config = dict(
    arch='unet',
    train_examples=90422,
    crop_scale_min=1,
    translate=0.12,
    scale=2,
    norm='batchnorm',
    hidden_act='mish',
    widths=[96, 96, 192, 384],
    blocks_per_level=2,
    block='basic',
    beta1=0.95,
    precondition_frequency=20,
    adamw_weight_decay_other_params=0.01,
)
Rows from block 6, named by matrix and row number. Rows with one number belong to one channel. Each number is 128 + 24 x the weight over the matrix's rms, rounded and kept within 0 to 255. All counts start at 0. Numbers have three digits each.
# convs0: first 3x3 conv (model.mid.0.convs.0.weight, 384x384x3x3), inputs 100-109, a 3x3 kernel for each
# convs1: second 3x3 conv (model.mid.0.convs.1.weight, 384x384x3x3, transposed), outputs 100-109, a 3x3 kernel for each
convs0.209:079136127143162117124150125154144109092089130106110115146162136102108099114146139101110128131139110127130119135146128126156156129130147183130113140128144134147110117108143130133114130126122131092148134115124094137134127148113141161125100124118121154139133139142153129136
convs0.210:122133141106141129114166130126148151173119136093113121145142139181158136105122127139122115120123156141128123145097126115104122149144146093134093174095136192142153152111135132116129144120154116138155109099132096105090099110106120141150128158165114110154107094103151139133
convs0.211:127149108123090138087120128110116164082080102155136194128128127089102090107189098157102199183138118143122103106131178171151124118120080112174146140157136144053123101102130122152135115111139132095126140178097099076152157150129152125116146122151073115118114150104130103129
convs0.212:079156140125139114108141126157165120110133134085131133162174139116120119124119129091144138119092127109126136107138128117172177162155111168125113147118147116160131100099128131149132140134127086119169127092136135105137129124124131139151127102120120101143146138100152137122
convs0.213:120131091180132124130141130131118096062111148126133156115114097111146117150164139141143140146166111147151098169158150122151131150142170162126099151130107150098117142123131109107123165155137148104144130141094105126138083197133163108105154098102136172090126159095136126143
convs0.214:120094095126153110129124137126127103164150128101073180109120097182128137130084164129160123129121147136182125101087171126159121153209110073054139114164080175168117140132096150135132117123073134163122140124132139078140068115153084112114128130124072111135053097172163152076
convs0.215:148100143110123140114111118144179150114094079091139134152202136095123127115104102122130102130137119144149111127131096128110124100146121115141147126142127125157139118093112142117141148109095112097109116113100118121136123134110119142164136126121095157105151137153123137175
convs0.216:079120132149140126130135133154146127096089104132145134169166132104120084121091133105122125153138111115158108111118108126135140126120145178138150115137143106119118133100147153151141117097141101096135114115112111141140128111082099153145150117098128139133143128161179136137
convs0.217:099105137132117144096117135160157163091107114118121131183178132094116099121111146124125161128109107111181095106132115146110170147155125156129128113137107133153139131114125147154127124080146135108124142156101116135115151113107120164147134123152080114119135103128137146113
convs0.218:100105139126165143140125153131137128113143093115130116137180086137113124133066107081143087147117121119151130159111132130179167137117090168130171121116136129144143119132132167100154149119121118109113108127119122177117167083165119131134125129116151117174152155109137163131
convs0.219:150145151138136153127124128122087111092139140128157114161151152130147180165133116100118085124120113118139106115120093120107127134114082100129124097124102125091118109131131121120147134118136131123145153102147140140164134088101132145106128106144119134131109159110126076115
convs0.220:152091134131138130136128132144131098113151136112108102121133155141158136109132092154103148107131147169155100113174095144145120128083115160126164128120100152130146115142143136159130105091120159116080152153127098113127179139147134128115135144130096167163130110154141105085
convs0.221:135115119188192089100158125178108106139153110123122114149157112126130142105131117115122122163108089158087107105086091141107100070136148098138137117152121148148151140096102098090104127100153127118139120139113135179142122150169162142157145104122124105093078102152100124103
convs0.222:105176132120144113156143112129124117104055142098119119156169104081085143129125131097119107140100124119140121143164117144164140123122128175109118138105128132121127140109110141144138155112138096100148107107143122131126100159107136179130137140121117118144170142119170147115
convs0.223:039146145153170136112121138139170129096081119122110147186157156107118136102103090116183137139113106131114126073108135083190181182100092126152121137091183144214114079099139159165099081102151098111160103081116115122123137079103153164122130117148104094177138132090192118151
convs0.224:120154084143100095134153110162156135136196177157093155155133130132102143120121127134137134135174186129151120130185118129176093134110120099155127132129082155187106094108115122106188128146068121137111127168112087117121106147117102143162151082132140164145131097085143073107
convs0.225:143119144164098097151142112112107150114171168141113125066123116160165150090116108120150162088088154102093162111203129144118114101159153125108078137163130107091191110160147096155087144126131147096152109094127116114158067141112169113116113121141119148109145109107151174137
convs0.226:146067143141118133151119170132174119112130111127178135108127120089094152182143151098126120101107058136113149100152147085136116111072120132115154081115129137130130164091134111155109136167164202154198121137129115078164101134156136151098105107159153097099106109049142216156
convs0.227:161076134117130115113134092164151150136120112090140116153163194113082084126135143152088134132147104102133128114125089139107132126129134124126143142122133111106160143103103113145150185125103123105105126139123135119107144144105117125191136118109110144117163111135157151160
convs0.228:134152125096167114113155109120156104107147116135140117147104106145125129091148112131088147125206113078149130117131162158148148138105139127104131161130157125140118166156120114102182192141162139116089116134088167176097150128160125110119124101121168135135181109162148115134
convs0.229:163109129064140153115140109125142152161168138125087127090110141217165129093107122143140137084161137127114127144104133130109101116193192130147128158133116165122148154156129101108132161121109134134141100124151112116143112127107144118108125147145145112145121149149142153133
convs0.230:114130113165126145099122128140149139141115160128121130162170150134128195121108130127146110148095125110127139123134108123132112130081116117134113136133155094134132109139096145111099124139152126119124144108122091108144133121111130127119127097140119130108106134120173131168
convs0.231:159158115144088151138128120144126110076142113138109131139130148137133139100097148136131119102125128118141084085185126082162145086102117115121051116155128123125091105128094107122072093106074117138134134158154073129120143148165117102119163129106107207091124133163116108115
convs0.232:116128118132137144142125110150088106090106087146146126121112139092145093143108151135174091093108111132143170181144160119135125156094088102170128146103160127130111139146134138099091113179158105141136124129139135104078117116126127129086133154134171140142109131144104128149
convs0.233:174164125146125133120082112097105119111125153103152152097122118133114110141132115102115101105106149163128148159182164119135166132144170113149112123102112141108120138117087128138135121145158129129146095126131151149095138098140140124087102102101080093116146105123116160126
convs0.234:189168131143114165117114117115111124131123166063077124125127125128128133108120092145113148154135143121157153123128137168153140123167060041159120123191139124139139157122148060127111150111091141101131083156132126059164085144150105148068126123130108111122058149130135198087
convs0.235:103127128155105124142097123153112141123108160123154143144133163110098123102167064138158167164157137153123181168162098112147109138118150123167094124128151119133097090137096155128122088143145110150128155117122155075147114156104193146104124072099079127103124133106125128129
convs0.236:110165141131120144136126128104116111147189158156117069091105089148176151117123110142108116107166167120123156136140096125124079118133209122129142150134135114112125128168125121106113180198113147103139120111063136148131091170160131152103101119131180165116096137144128136104
convs0.237:101098151086123164112132120173166165156128093121109118159134162125154119108110108122085159103171105134137134136112127119103143096142149158140141149127143133137175150092133096133125165103125145130110103134112136114066137112122131126159138143111115122108133124123154150154
convs0.238:134152154167131119128112120132109115080132136146099118144156127056104140159117103126082120098132123143139152174146114138164141175162142169129121065101135105149158104143177131136100142161124132141135110132114107110121140177131110155195117099117128140145174109130190151116
convs0.239:162113129124112118184089115139130077095130120121141101089129118154106150164110136121110129100110058096137090125125164102132151139098092137138144101072108148143101128092108102164132065106153117114148106167161119064142125152106164101067102127132122139129080137151091105060
convs0.240:151163140170159112136108091132107115113154134090125146146141146106128138128133150102103128100099152125103148119144123147124147110130196096123125107103133127094112119099124145121114096116157112139151122125101136124084151119109162108137124147128138121083162126153145089134
convs0.241:097133114161114156164153124129145119082125112142088143111087131098108101138182150125120126152124114161111099119145131157119100142116172161147174111165078164154084120109156128154138115128197142120169170145089143167115163156136145141130108111130115160166115201154154140140
convs0.242:111126139110136115113147137130163122105169114116109120170155121116157131102114136104159146136123150146148111104092128126139145161131151124144113163093151158135135093093131125136134131130147141106141118110112123145083120121125112159144110146136115099154142087129163132145
convs0.243:154114122175140136173131140110118124102139145107130082113135119146094137190121104094070141103117090123118114153145174111193149096116139153128125118089115122128130117153093108113132160139152116105128146095128161159112152082079115107136137124118132131122039098091127130129
convs0.244:097210098168126105108130141116119111109120196093165106118125108098144169113107108091138133155110130133103136152154102108156102127089171153146074139115144099148102099136144125110109132117173095121129144124100100113143118181105139163129124100121131104131139124100185119150
convs0.245:137126121136128145121101113112130116129139091154130127131121139123117113143090171113111072108114086131104103122124168162118165136108119101076120110114125100136108156130109145113082146138071136099129127167126167089141125111104126107139139118172125135127145084156108185092
convs0.246:077147111200130101157115132138136131126134137044149143177122111133104158102154059086171127205080147131123079146124115113181140096140068110115149168138125131102099119109165138101129113198189101126120072209074184129124104120130117122151089118126102098092130070177047177091
convs0.247:186095174144099118171102107118122087112114115132118213156102135103150151157125067132101127179118166093097096153119107113107155160123084112197116116115138088149218108046141123122083151085096177111129133114084144166140213094095102201120094116134111152072187130145036156047
convs0.248:168110126130142130105120099109168137097108090132099115169136117079092134140085133136104157099116107184118127163147072125117206171146046108133158117078129159166153110062114146180106081083116117098103134145096109084078185124148067140175137114138073112082201167134094155149
convs0.249:130121141108119142109126130125142149143135120134124093119133159141145116113101126116096122101145108092113102105095138104112133139130167137146134134112150113149167148132119126115138165134156140153128102134130122139127122134148135117132138119138135146122161123131169126164
convs0.250:139149150151127154139141104135109077102068151127106148096118086102130154134161135134125124161177095116125136144180143184171100114108130135136122131141123105109100125131124097149151213146108126104101152132087116100141093167098105153113139141112155170122108163097166115190
convs0.251:119123111135139128127103145130098146120113099158161110125124146142158157177078112101125084143117144150072108210151089127079134087154136101098130139123094104103157177144101101120109141105147130085146111133084154157110141135148117129122149125139104113057077101140127135170
convs0.252:121161103104113103111132097122132149159146167119129122104133141148115133127117116132103144152133184211199149078074146111167125113152141105124138151139099108153185146148107124118109061092119121135142097157141104097115073169167116132157129103122117120114070102159100132098
convs0.253:141142132103111110159166115128133114121099116126161130143127143123121134153117126131125149135075143143149173109125136161147095139066170087129147148148130114080174152125091104119116138115105138146133135156100132152135103171126147109134097117167152140094131149107132093068
convs0.254:151106122133138140118124120136154162115111146137114095101135165137113128127131136148106109134129118106098120131127127109114124110128158130147143124150116124124141128136124120123126154154122133144106091127145152122142113150135128106152111133095126137142144142135159117167
convs0.255:112168159087099136131138140092090142131122115113106102097119143161155144084146155106150110181138125129111085082131122161177105096108181142142153147097122154082107147116118077176132058076107084120135119103139113160149076145127159077145188123094158162129120136145118046105
convs0.256:075078125103114142122105161146115125109135095101150133127131130107123125139162173163118136136132088121058154138146177100112127126135174140094097119052119164110136146086117060157090139113139113093127129175107197183151140127164092111130154137155131136151122116114149134156
convs0.257:095133153132131114121137105132124144099076116132086145185152142104103121112105141093113156134157111101153088158124108162115160110154102159132142122148132133134157130109136127156143139109139139114105134128120118122113149118133112158142116131113124116147153123130171137124
convs0.258:147089135154089161157126162134134101098127084094133120152112140160161168146145112088109096128117083146124100093090085132141136115117082121121150125084114136102105145161154132136137139158119109102114127128101110130158141103119117148147113134144143135109124152104125110090
convs0.259:110146135118141131139122146128129109106104141117089119117135119097087165107165130118131110140137130136127112165151164140175118119100163164152109112127125140108103151131130139119145153177156113146129135078146120119088114160135173163103113126124139139135141162117169127112
convs0.260:148098129146118130101138135128145149139127123111110113141140162128126131104124108110115151117120106098126153133115115128121129110133151137116148133155140114132142144115108126140138159122104131117108116153109101146119106125110119127148143150135145147119158110115173133152
convs0.261:090131181183148119133111119150191142091084124110147127167168135058108113111158119113145129117082125088175143119142147101145195140157102151131165149125140096208125098114138154146140132113099140129123090123112143073142099143132146166160156115129111125130185085099124203124
convs0.262:123145143178094137134091146126085135156169193147118121115107120159170192132097123147153109131104138136120141110138124158112081124106152152108114114147169111128185110149126152116075132102145152113131116127080118138110111123134138152114121107136138132123126130099156153172
convs0.263:174125106134143129150127155125089112108121147157125075072118121125091124157140141117150092101132124132129108173174139171120176149129165097122130141191102147171154123139103100087100147180104111101118154112099170118099124169117137098142140104116116190111125108103125137078
convs0.264:067143139094139113104155110127138085114112103121102139144164111107114125113130157109110129136131111114143097147125159149160149144129121136128134126116131157155130141124144144126123162128135124115122115117101146100105124115155138152147118119131145106161133120122138124098
convs0.265:150124114149129151154111082126138117139163143099058097138188093070099112150163126159113091084102084142114111087061105073117135159166140138119098101123097191126107087125131143156175109115152112131138135168173127099127078130143136116112118087106065079140103167103126134102
convs0.266:102089147113140107198145122074077104128130115139175179090071102120146120151137149110128098114101119139112140165093169144178077122101095125134127130126136099093124136166148150090080126145199124121118099139099125157095067128184164143142150152117158156137173128131169155110
convs0.267:112106092178121135113130125200219199151118157083069102109132107098106105120127133158168141165126212159146158118088148130050129113161138164164132159121147131129151123137109162130103113122095122117128138122178164085153122111145117079186090110145137092098144110109129170151
convs0.268:112112119101135148112115116142145136178143122106105125136139135155157121111106137094119158125141103121090123130096126107126146137156153132140125168116133149161149120121147117133152123121130127134132113109140118123099121108116120124142127130130136121140116106135154139133
convs0.269:070140133132148124115127141135186128111110081082099167198152130090108112129115107092156137134103110129110146119099121113169175172097094148148121155103167112178106087078172147170134111105168097145154086112100174092116142089082138163163156126109097083155139135111144128116
convs0.270:149116142140121167101141180108132099122126108100117117111098119145121124136136170115106134134139083152116141092126105089122120114144140106156199082162155088134175109101112118105141130111101130179150152129125190140175122103122103131159120086139107128108109162130126144102
convs0.271:162114166163097142110098152135103048091161128160121150091161118112102115156130137125126101086113126084099092142134160139121060120179133145128086133194117114120142136103116093134129134161127116189133147101121059115154117124083111141101124122145141096106049150137158150127
convs0.272:168179100121138148120118132144089095122169218116136155133139122166137189125156154108101124129103101121131143094211119100113131120083159106142146109070129133112109153130163073135152157082147133199130077115098121135165105176078092190139128103152125109144114162080160124102
convs0.273:140173096110116139151103131127093099139144177158087077104092119105142146157131119156141115104101143190185156138092127128172063160100104143125139131143159152148087119142100085223160137045072105091134195147111123097088141160143097132101135145140180117145097130105109165092
convs0.274:137123135110131121127143116138116158087085090147131129120112158101118094134116158148125129102140134127103146153097166133162144117105125120147151130128146139115120138128130111130110106158099148101134112140116151116166116140145090142131147144096187156121170140140139130150
convs0.275:178116129195094148133096153153110091107102116107137148140121119173147167161135132102121145095083129103121161119157145121135105137130137112135136126077112144086121140100136111160149114131168148125153089081147126108134162111130149164125088119136101158112133161141142118079
convs0.276:084110154079119102142122139100105136128138152108110123111147137144095126130114122145104150098118167168136136159164125126121126117145146161090138183123143128143150178155157096109147092153121124155132104110122130103110196109128123100140143151130172121158135113143119176118
convs0.277:142107140127112134077097123138136166122168125125145107122154164107133152084124116125099140135128114128123140112128093117109093134127140144114144129125124102118130150113121134132129155126126123134123122126132128104164125133098144119159125132121133147114156135124129133160
convs0.278:147122118174137103137100101120098128128130161134131106121107160153157096145123105130173093161097121097102057128183099172119101152103141102210045096142132140092139115142152119185059121125159151112154147134156151127129122137125166131119082129090103164132102163144137139220
convs0.279:143081139120114130131086128149153161160080092112106132131131173130111113115112149145139104122126133147097140136104123108160132182090129089162152122142106119119131106109135140140103088126142153115138112090158148117167133114147119120135132148109132115145159130133116151130
convs0.280:154105128113126135140100094115159185121111090146132140116146177112128087117122120129119129096130140124120098107129105128107136114142115076169164100120130128135132133099138114147146126130153122107125130111164137105172120108124109122126128143112152145129142145170143132167
convs1.209:126124158121109119132148166118124133147150141134123083120138090134131110116100105110109117119141112128182110137144092107152211112097217147122101151162142131219163130149176137175131139164127110121153115129150116142136127152105137118142118105176107141149098131175112101209
convs1.210:124136153137122144155094128150157131111071061134107103150156118116120100097119103159189111099139085128110136131195255129092165136088036182202090112174165107125174178130158136154118143140115112088102139139169133148171090097155108086158142117109123166243100121168120136131
convs1.211:074144105105146119135140127086114149152192160100114139100100136122135173135149156117107119125111137103159082129129057124116102090084143153111155131087105133118168166126103094100116164108143108142130145073076091100105158123113144144104162078171119085121144084135161098134
convs1.212:131122132110128132114122145117166165173135120129057074130137107162134149145113101119157147121162131108136103121126040096085225148083118145140124136168148126132176110146181093088126096147129126143131115125088125137184102137151094095141180102091131111148112098201099105163
convs1.213:112126125133145109155117132128130117113135131147184143118130121126147143140114104105078097164122121140147126121126070124147101085110147117099129128099088143184147117151112119159154112125143156139157140108151129138139139157114148109116122073169101132132135122118102070184
convs1.214:118122109113094158160099100109162127131128097134151155140172097132116102152129120116094165132154144116156142155053161172155125146105149156113127144106151132177153181138098095169135130145083144164126110094160144062112139111133139115150124112154169075138104137153085152143
convs1.215:155164093105114105109155158125146138132144134064085106114121130136117130073098115114125132132131163079091105184122055161237255023038022169112098179171149146155151195139155097092104158154136116111140118127120184173151135125123090123140128148128150133120105131178103087095
convs1.216:136139131116125115108123169131162159172161156089037078127139113146164128110094112116119144138147180121109121081096000139165255194145154144120109129173120164143148188208185155109106139169122147136127091127079125150148134123132118132156141139100129140136174114209170137134
convs1.217:124157141143135152118164177110116125148147149094081104124112108154143138132086102129095085141171129102168124101093042088159238124064117131094087136171102135131134131185180135152107130155112125145123125100090141170147130116121115134152117141122111139096129099155119124100
convs1.218:122113112137123143110115121111169135167108098131087153126157085137145116174078089133111141129133135122143109113135156070092082168183178146121124153123094139181140155152124151155135143146128144082124086122090107120109122129156125139131144151096133158156142115149115185154
convs1.219:137137132137122126133107104146117125100108143156151108157143117139128128134138140176121124100140122114128139145148146107068107116065110143141143122146135078127131127119107110120125133107123101107137146160149135127145101135122127121122142120094130142118104112126125088103
convs1.220:126121139112098151122161108151150121148128143171154132146115107125080114088129116138086135095119130124129122143172117088098141120085040124136122120114125134133109161118097142127144182142191116108136137129109147125120113118109151150117155097121179133085126124182186123125
convs1.221:109112137123111099103100122157150120151119107142120113131112110131119118127113147138171123170127126169133115118107144144165151151167160137160136148157152175186146117122122151134117152129130129101085111112120126107108109134137128128111144159133150141134166180147151169144
convs1.222:117115141123129108140131126127162140127167165136112117112129098102140139134137097149128101166167122158146134134149089120128193153100146137148141120168143177193167121185190119155133104149128100129145124107132114084149128147132125085160113083156124122168088148163134097225
convs1.223:117146126148113125123128150114158149128198138121083094120104127105164135116114103098124134126152126079158141120116000083057255197081020136120079096166165141120177079158226153122069093140107151141107112110102122166195122117119125079146149129114097131147103107153141119137
convs1.224:117116131128129142151101134138126122140126117119134123153145131113143116117135089168134145116115161129137188113144075134097172098043041162136121174178131057136162139132128065152141177139127121108109121114119112141130135116115124110157100087114161119118119109162126115134
convs1.225:123122129098132163129127100133134123090110150145174126146167118116094137126161147149139124082154136113146144164156255126160027120033179139158110131108153116136155131122091107121159098109126093141159121125180127114097124142123125138104145133157184116154131060153151087151
convs1.226:134118127134113112125144093077092099106129105143123099155123147141138138134136137099133149085132110111120133170136104095071134163101143126135167125131135119118098105117150077083092109088106141145144152154165116103118113113136133109103138119144089103137117064107095117097
convs1.227:135115119119146109109172151186135124132150146069138132135105140161147107063144134115109125181142128130171116127065034123198243107100112129106129169120100134158142216168123097078145152131121105140127106075136158175125128155107132144131134094145162121106095189176154119108
convs1.228:129121133121116137090093106139135152135124144159129142138141102149122114155111093132114108093104135131177125077110166086113105132149255127132132122122126152164139142131114111190165103139111131124094139123125102115111115133149117134115110132159112102143152132086105146179
convs1.229:129103127109112146138113122157173130100037054126160132135165121116073093124144155118136133124154123102088134102115255133111058125140098158182150114138157133122123152148055150157115139113107128147108123131212122101129112098167150127065137120162136137174121096120153112112
convs1.230:156100113125159115119137166120114126068138156094125116120134107068138155109111129136112147138136129118123140255221211170178157133105087175147094166129124184126135129104138156150125126155134124130123138147110163120164132114122112111126103119143172173158178136159161102103
convs1.231:139135112144156137139140135119116127144135160126143149131149122156159146119155143129099109099137109140148143117100099163110112147083123096099131076117077129107101101115107099166144167145140132155168132102116121066119123123105152138117122126104097122099107115088123105121
convs1.232:122112137132138108127149123139114138152143156148134126135108107140147150132131108116109136134121116182113136112145162124085065174218202127130141080120139180111091134119112165153143144137152134149108136133119081105118128153144132116111118183133086129143142143106176168160
convs1.233:115131132106125119106097085100138123118119145108148144149148175140156142159147116060106118089087121131136121142132120111113075110081103118107115076099091128096069047111105101114092123120123122116110123132128104114092120110138143122137127163133086159108117122097106117107
convs1.234:115153133107172155137114129137164169097148091144154122146112101117129118128171154096113150089083128120125163157087176108125099092076126130101147152063137147115142112129130136143161175129086106134127139092164141116138130099120142133133117086156146096097120097143186049126
convs1.235:100135120117146121112116137110110164095160150109117120134120120138164132134153128097166173158137136112136137070116056147114152131089159149129115089113153149135147109083171137119115127151135129106090085112108133088145138142124156084112148115138111101154157112123159102182
convs1.236:131139130130109163110097108151099112066080103158153155138121119141090112152150157131166132116107150114167102113150255075100000138107126176146147126126125116158139136117089111174178144081149124141114146138170119108097090161138132146099120086151134126179099109126139138118
convs1.237:111149141114116171103148152131151143147086128099130134125146096121109109101129137162101118149101097124152099093114180147212194076109114151141125176158121154140134169156174122184127141161118120125125112154151147129157133089146109150088124138130113175136138146155138133106
convs1.238:158122134106117104123102116123128145119132153108158164119126108152119129089107120081078096147092148144194141144125000114109154097082074108109126160125125137152139126143129106135138131132132125137159132134138154100124119135101102123108118101122129109092133125179137131141
convs1.239:131115131145133115132150130109102124126182131152164103121127128159134128190147137084105115130120096149152132127082076097125137167191139103097120078110099112110101074110165133125147129150142153155122139137131109124136123114141136092119120117113106089145126131122131121141
convs1.240:134123147101089135115094123130126135165161150130162147129135150141119122153141119120159157140139167145139144050073141106079154119134137104119125084124124054071093108130128089080117102105126111077088084105085072100105100124114109107123119123147107141141123102142122106109
convs1.241:135126150119113137146129118093109098127106119133135123118139133122141145123106111146126154101130165061105102111131089084042091159142174120142126140127140110120145120138153112141159132131114141135154129104096124131113121143116116122120156136124136133131107082133117087107
convs1.242:134147113153124146143110124132171112147099138138120105089179101131111103117102117158125120130154129147129118113142168113070216130111146139172120138161147115139181142168158130196127118133121165124123130147131095152191091131151109077102166122117113126178145148189123124116
convs1.243:125114131140131121145118112102101098103099095096135145178139149146106128145127171135175163127130117122169147119106146150070101099112102132146139096150137128097143067121137094089092106085115120106115128148125135123106128137129118161126146137142117122134154100110094134140
convs1.244:124136114108173159125089123131097137078137152160140107145149119088158139139130099145133100130122152109137133195255151110109135163117121176097091164156087143128164103149167152129160074192162121148116138166093121084128145151121137102140131108149137186181133106120144147175
convs1.245:126121093115113114126127128112103107110123099127099105145153126153128140119123118123106137111127076102120092164060100111122131144122118138132129110122110076152078083089100065133098126145136150124078145120133095136109123134127150130151157133163148086115130144081107128113
convs1.246:131121121110100113140118118149132133175173170139124107132106089126171153120132092118149115102190174118138174122109051119123159145113063098143152077125137093092179123109125076151128121154154137127112131099119117087146131147133129135123096141101130134143079162183134128159
convs1.247:089141108129144135118115126128153114118139138095139124147115125107133148120136144125092126139122101121134157147139053065094194122076012106134134141099147125117127133137151143110065191110107110117102141117112087118110142134132089137146131104105161115126145072098154104071
convs1.248:127145123120135126095138130096156132177145133091095145091132160129135146098087143126095119113123129103155121108074000101166255109043021144117104116111109117150133163154145094073059151155110118142140107108108126107135149108119128149124145116115118116093131123169129094096
convs1.249:115121103119157127148162139140144127136119138115119143153139099099114087130097157098164121173117118141136104077178134161135112129190170146122112157160086159156132163180115183161113154122105120091151129171114137127133139119154127107123122167085125191153146146120129138151
convs1.250:127124121135141155119105139150111133084143150155180107121147109085133124131131103140112112120116139149158137232161142111081083132098213140116124175094111192145125120157125139137191139131136117109161139135139110131084143136127127110116134114182081143120132124157170104224
convs1.251:135103096139111081127140120140147155153141134112099138141143146147129124098088124137167168127140141118116090141157131123159149139054093127161155142153159118115171101118120142109125140084078118117055084105077117116143114157127121153142137166144122169160109160181128100110
convs1.252:132117124149122122144125104157149121130119122136172149151158140109130130160169149132114145135098111162177167135119132143078081144151204156160167130116137124103157132167124137162143111123107114154142128133147133123127123103129126106120130117151149103129107144131142157151
convs1.253:110124119118111132128163125129105119106123121118119128144111126127105165165140159172125116139152122162130142099149116155067113142162118124153173130111093105108148145133095117107144124117121080105115139134110099111118131156137130141139151131144151155090103133128163130138
convs1.254:124156121122144126141141151157143111111135138074125129105119131101150105112141153124118129179090138164112133112126129171170159116206174111161086169098104220145066202134123184150118124130111096151114143139128161138103149160115113112123105137135153199142169171121163178145
convs1.255:120111114129138134131151169146112156101114109110140151109127140083079104105140138153145152092104117142098104076178120170134091108107156152178110110157147146131106156138139101093141136175129130100106132142143143121154135140114180126109111143114150168135123122101137098116
convs1.256:135116131138078105142104118123107113153175087092085090125104126159155112104092086123131086159201144104081071157129076125118169126100116143181143149167136091136161145143112130124131099148091158116135134084116129172196143113091121116138164125125126162132141111131110098113
convs1.257:128163112122125137099108112106153134168146131131103118110159110140147110135122117137137127142150120111161135150110130088179213127122167122107112163146124108196177145177190134156141158174172149125125123098140139161166139125151100119172116112147134128127143110208101138214
convs1.258:123132109109140139140104107128128118120120122146133125160135156139102110125103106155123122117101100136143121149154146102087168152114065112128132100123124058098113145130120131129137104125148110109100156134126119131103125118143142119123108097107128122138107098120134126154
convs1.259:130143135145126109148113147121151135134115134157123127136120121115128124135130108122142093116135130141147152118108097142072124095116216124131122129131141188158148100156156133143135103156150129121136130143137132096136120136135137093130133119141118116133155135134096130205
convs1.260:142157108118157121107156156166142165140098135088109094126114108093096139099114103182115139159064126147168129108150168194192198078111079133101136189112104152136125193177121149142113173144111076108102106098125146146118116097121112172142135151140145132144175149167131132102
convs1.261:126154111159146090115101154126108117120175129137105112140072114162136150119074102111094139115192107134197113129105000055196237148118192089070113104152105120151147148186210129056086131154151123146139102112093116143129154141121118115158108153132149098155108143142127125168
convs1.262:116123105168169138098106132150096114022079120123190127135140115050111142129145105183109129121091132127122150216229223116123097097134112169129088195092143126126141119062124156106119132111091123123125168141160138152113121154147148129112112134143164146154137113113135143100
convs1.263:151125111144109118139129131132125137135117125148178156152144150153145155093121158138106120149144144159153140099127117118107084143121141107118112096119088099168134106093090119119159089104143110132175141127127118094143106105098124118067128108111151124095135113115152120138
convs1.264:131126128111126138143114140127138151156172123156109120133122094141103120164086128127142117165149135135158097130159120103133150136150159120145093139169139168171145138155171159137164144210133103099113129136137122111136138113126113121165087150137130120198122125146132161184
convs1.265:138116145113111128120135135131126147180193181144109099111139129148170156151114117087106105208171163170148130081042057138187194123156151101115113089098123103163163146149132118143153122159155148155113084086076114122131117143111128148122093126143132117092151146153144188137
convs1.266:127146126127118146119118112139122138114174149149137132145108122086093148138137128111123143116099133193106148149173148103063026139176255093113138105107117198145102128075134165174162117102094141136130141145144095095090165149098130097120127124138112127143130117103140135152
convs1.267:162163157122129122133156134104114104172129131098081105127104149165129138114121161133136133181128117150115116081073121159205101092115081169154168116129136154136143168142139145100111164137126166168148113156147146166167118102099108140130131147108139125111161162112170150093
convs1.268:130126114123133159104141134154183133122078078108111085118160116132111109136134131156182129142111129110136114106167204152146194146130083160131126133189097142100158123174162141140097080137111109088131123136160141135147113074122127148133148144123082148159141130140130121114
convs1.269:128134128149108146130121147120150171156148122122084068127107131143162132108108099120136094152163146105157116132134009112103255130099053149118119134159132147099176126123229114094072114140106138135103147085101126143160126134128114132143154156151137119134119117179126127111
convs1.270:122139141131118152131109112095082104107125092099099084159130160153133141119135127137120117118134103126098136107066111143134106117091131126128129124111155130094139108095118065104117091099121131125134159143149155132133153127144115100155150130158113095137135111115131123092
convs1.271:122118119093142113118109117122145164154137155139142129148113143117134142127124123104109135116111126152099114101114094187092095061123179104094162163067120169123082118081088098103163131103059120162134157104121168065082140134122142139121115145169127106080128109098123116098
convs1.272:129116141122124145130127123146113131089131138178176134150144149103143129109165141109082102073149157143101138142175137094087157036044056123120119113159114042142124120114128070141197120143113132155149188163137138138164120153125119102120102112105174122132087157143073129133
convs1.273:105113100135159170123136144154097121096152159174210125157141122084108145156154141139149125054110107155130135108165134125099122123142117150137144094130136093048133116099107109058123148156150121117096124134110096101106139124116161135107112115093112132138125068109103144109
convs1.274:128125119112149146098131167154143127142167121132169111147109130142118131119114140103141146146109093144166121119104120135127140125206141085132097121112123222141104201113161181164142187164100100164110140088122150150095142134113130137108096146143170133134161133097167177154
convs1.275:119167146125119132121099111168148130132165105127174143147123156143106113122103121113133134141166152122133166095157126112090151115103196066112107063091114107096135173095154149140179111103123097174125088144112106149133106149149095088112111091135155123136156093171131100151
convs1.276:121099103148090115137138149117132135110123135125126158119127110104131102093113133136165140108119135101146147137079125147142071116070113142150142129140126139136104126117133111087125133164100139131147148113094116091102124133097123137130142146131144123116142124110149139116
convs1.277:127132125119130157099126145133093152103128126066107146122105115105104124106126115128139133151133123141146123188130162175187174162188094170142135170111122165141108190160120142114130093126126102140101117110137130127120122153101131134094125125143156151158124148130134166101
convs1.278:126115118113137124132140172170089151093164149087137116149119124114157123103149124123125123123147143105116114245137152148140147155155113132120112152084121169077120115121133159068137086107170086165127106091112114133113130127105160136136169128108143118148137080142134106155
convs1.279:133138124143157117104159159153120143149153135110125130135116133146118148104098129116124126136135156167115128125138076195155145191213155132144106139120088203120121230143158216122142161125133126146117102138103111152111139111113121114128115153111165116130168128120208155136
convs1.280:139132129136137113096118162140171120150115130091109140116101133140141139085107126114134134145130133156099141100073129180182168221127100120146092133097105180100132183156138180141112211145125121148107091097128101132127126120122142148117125138086157142129139134145225119091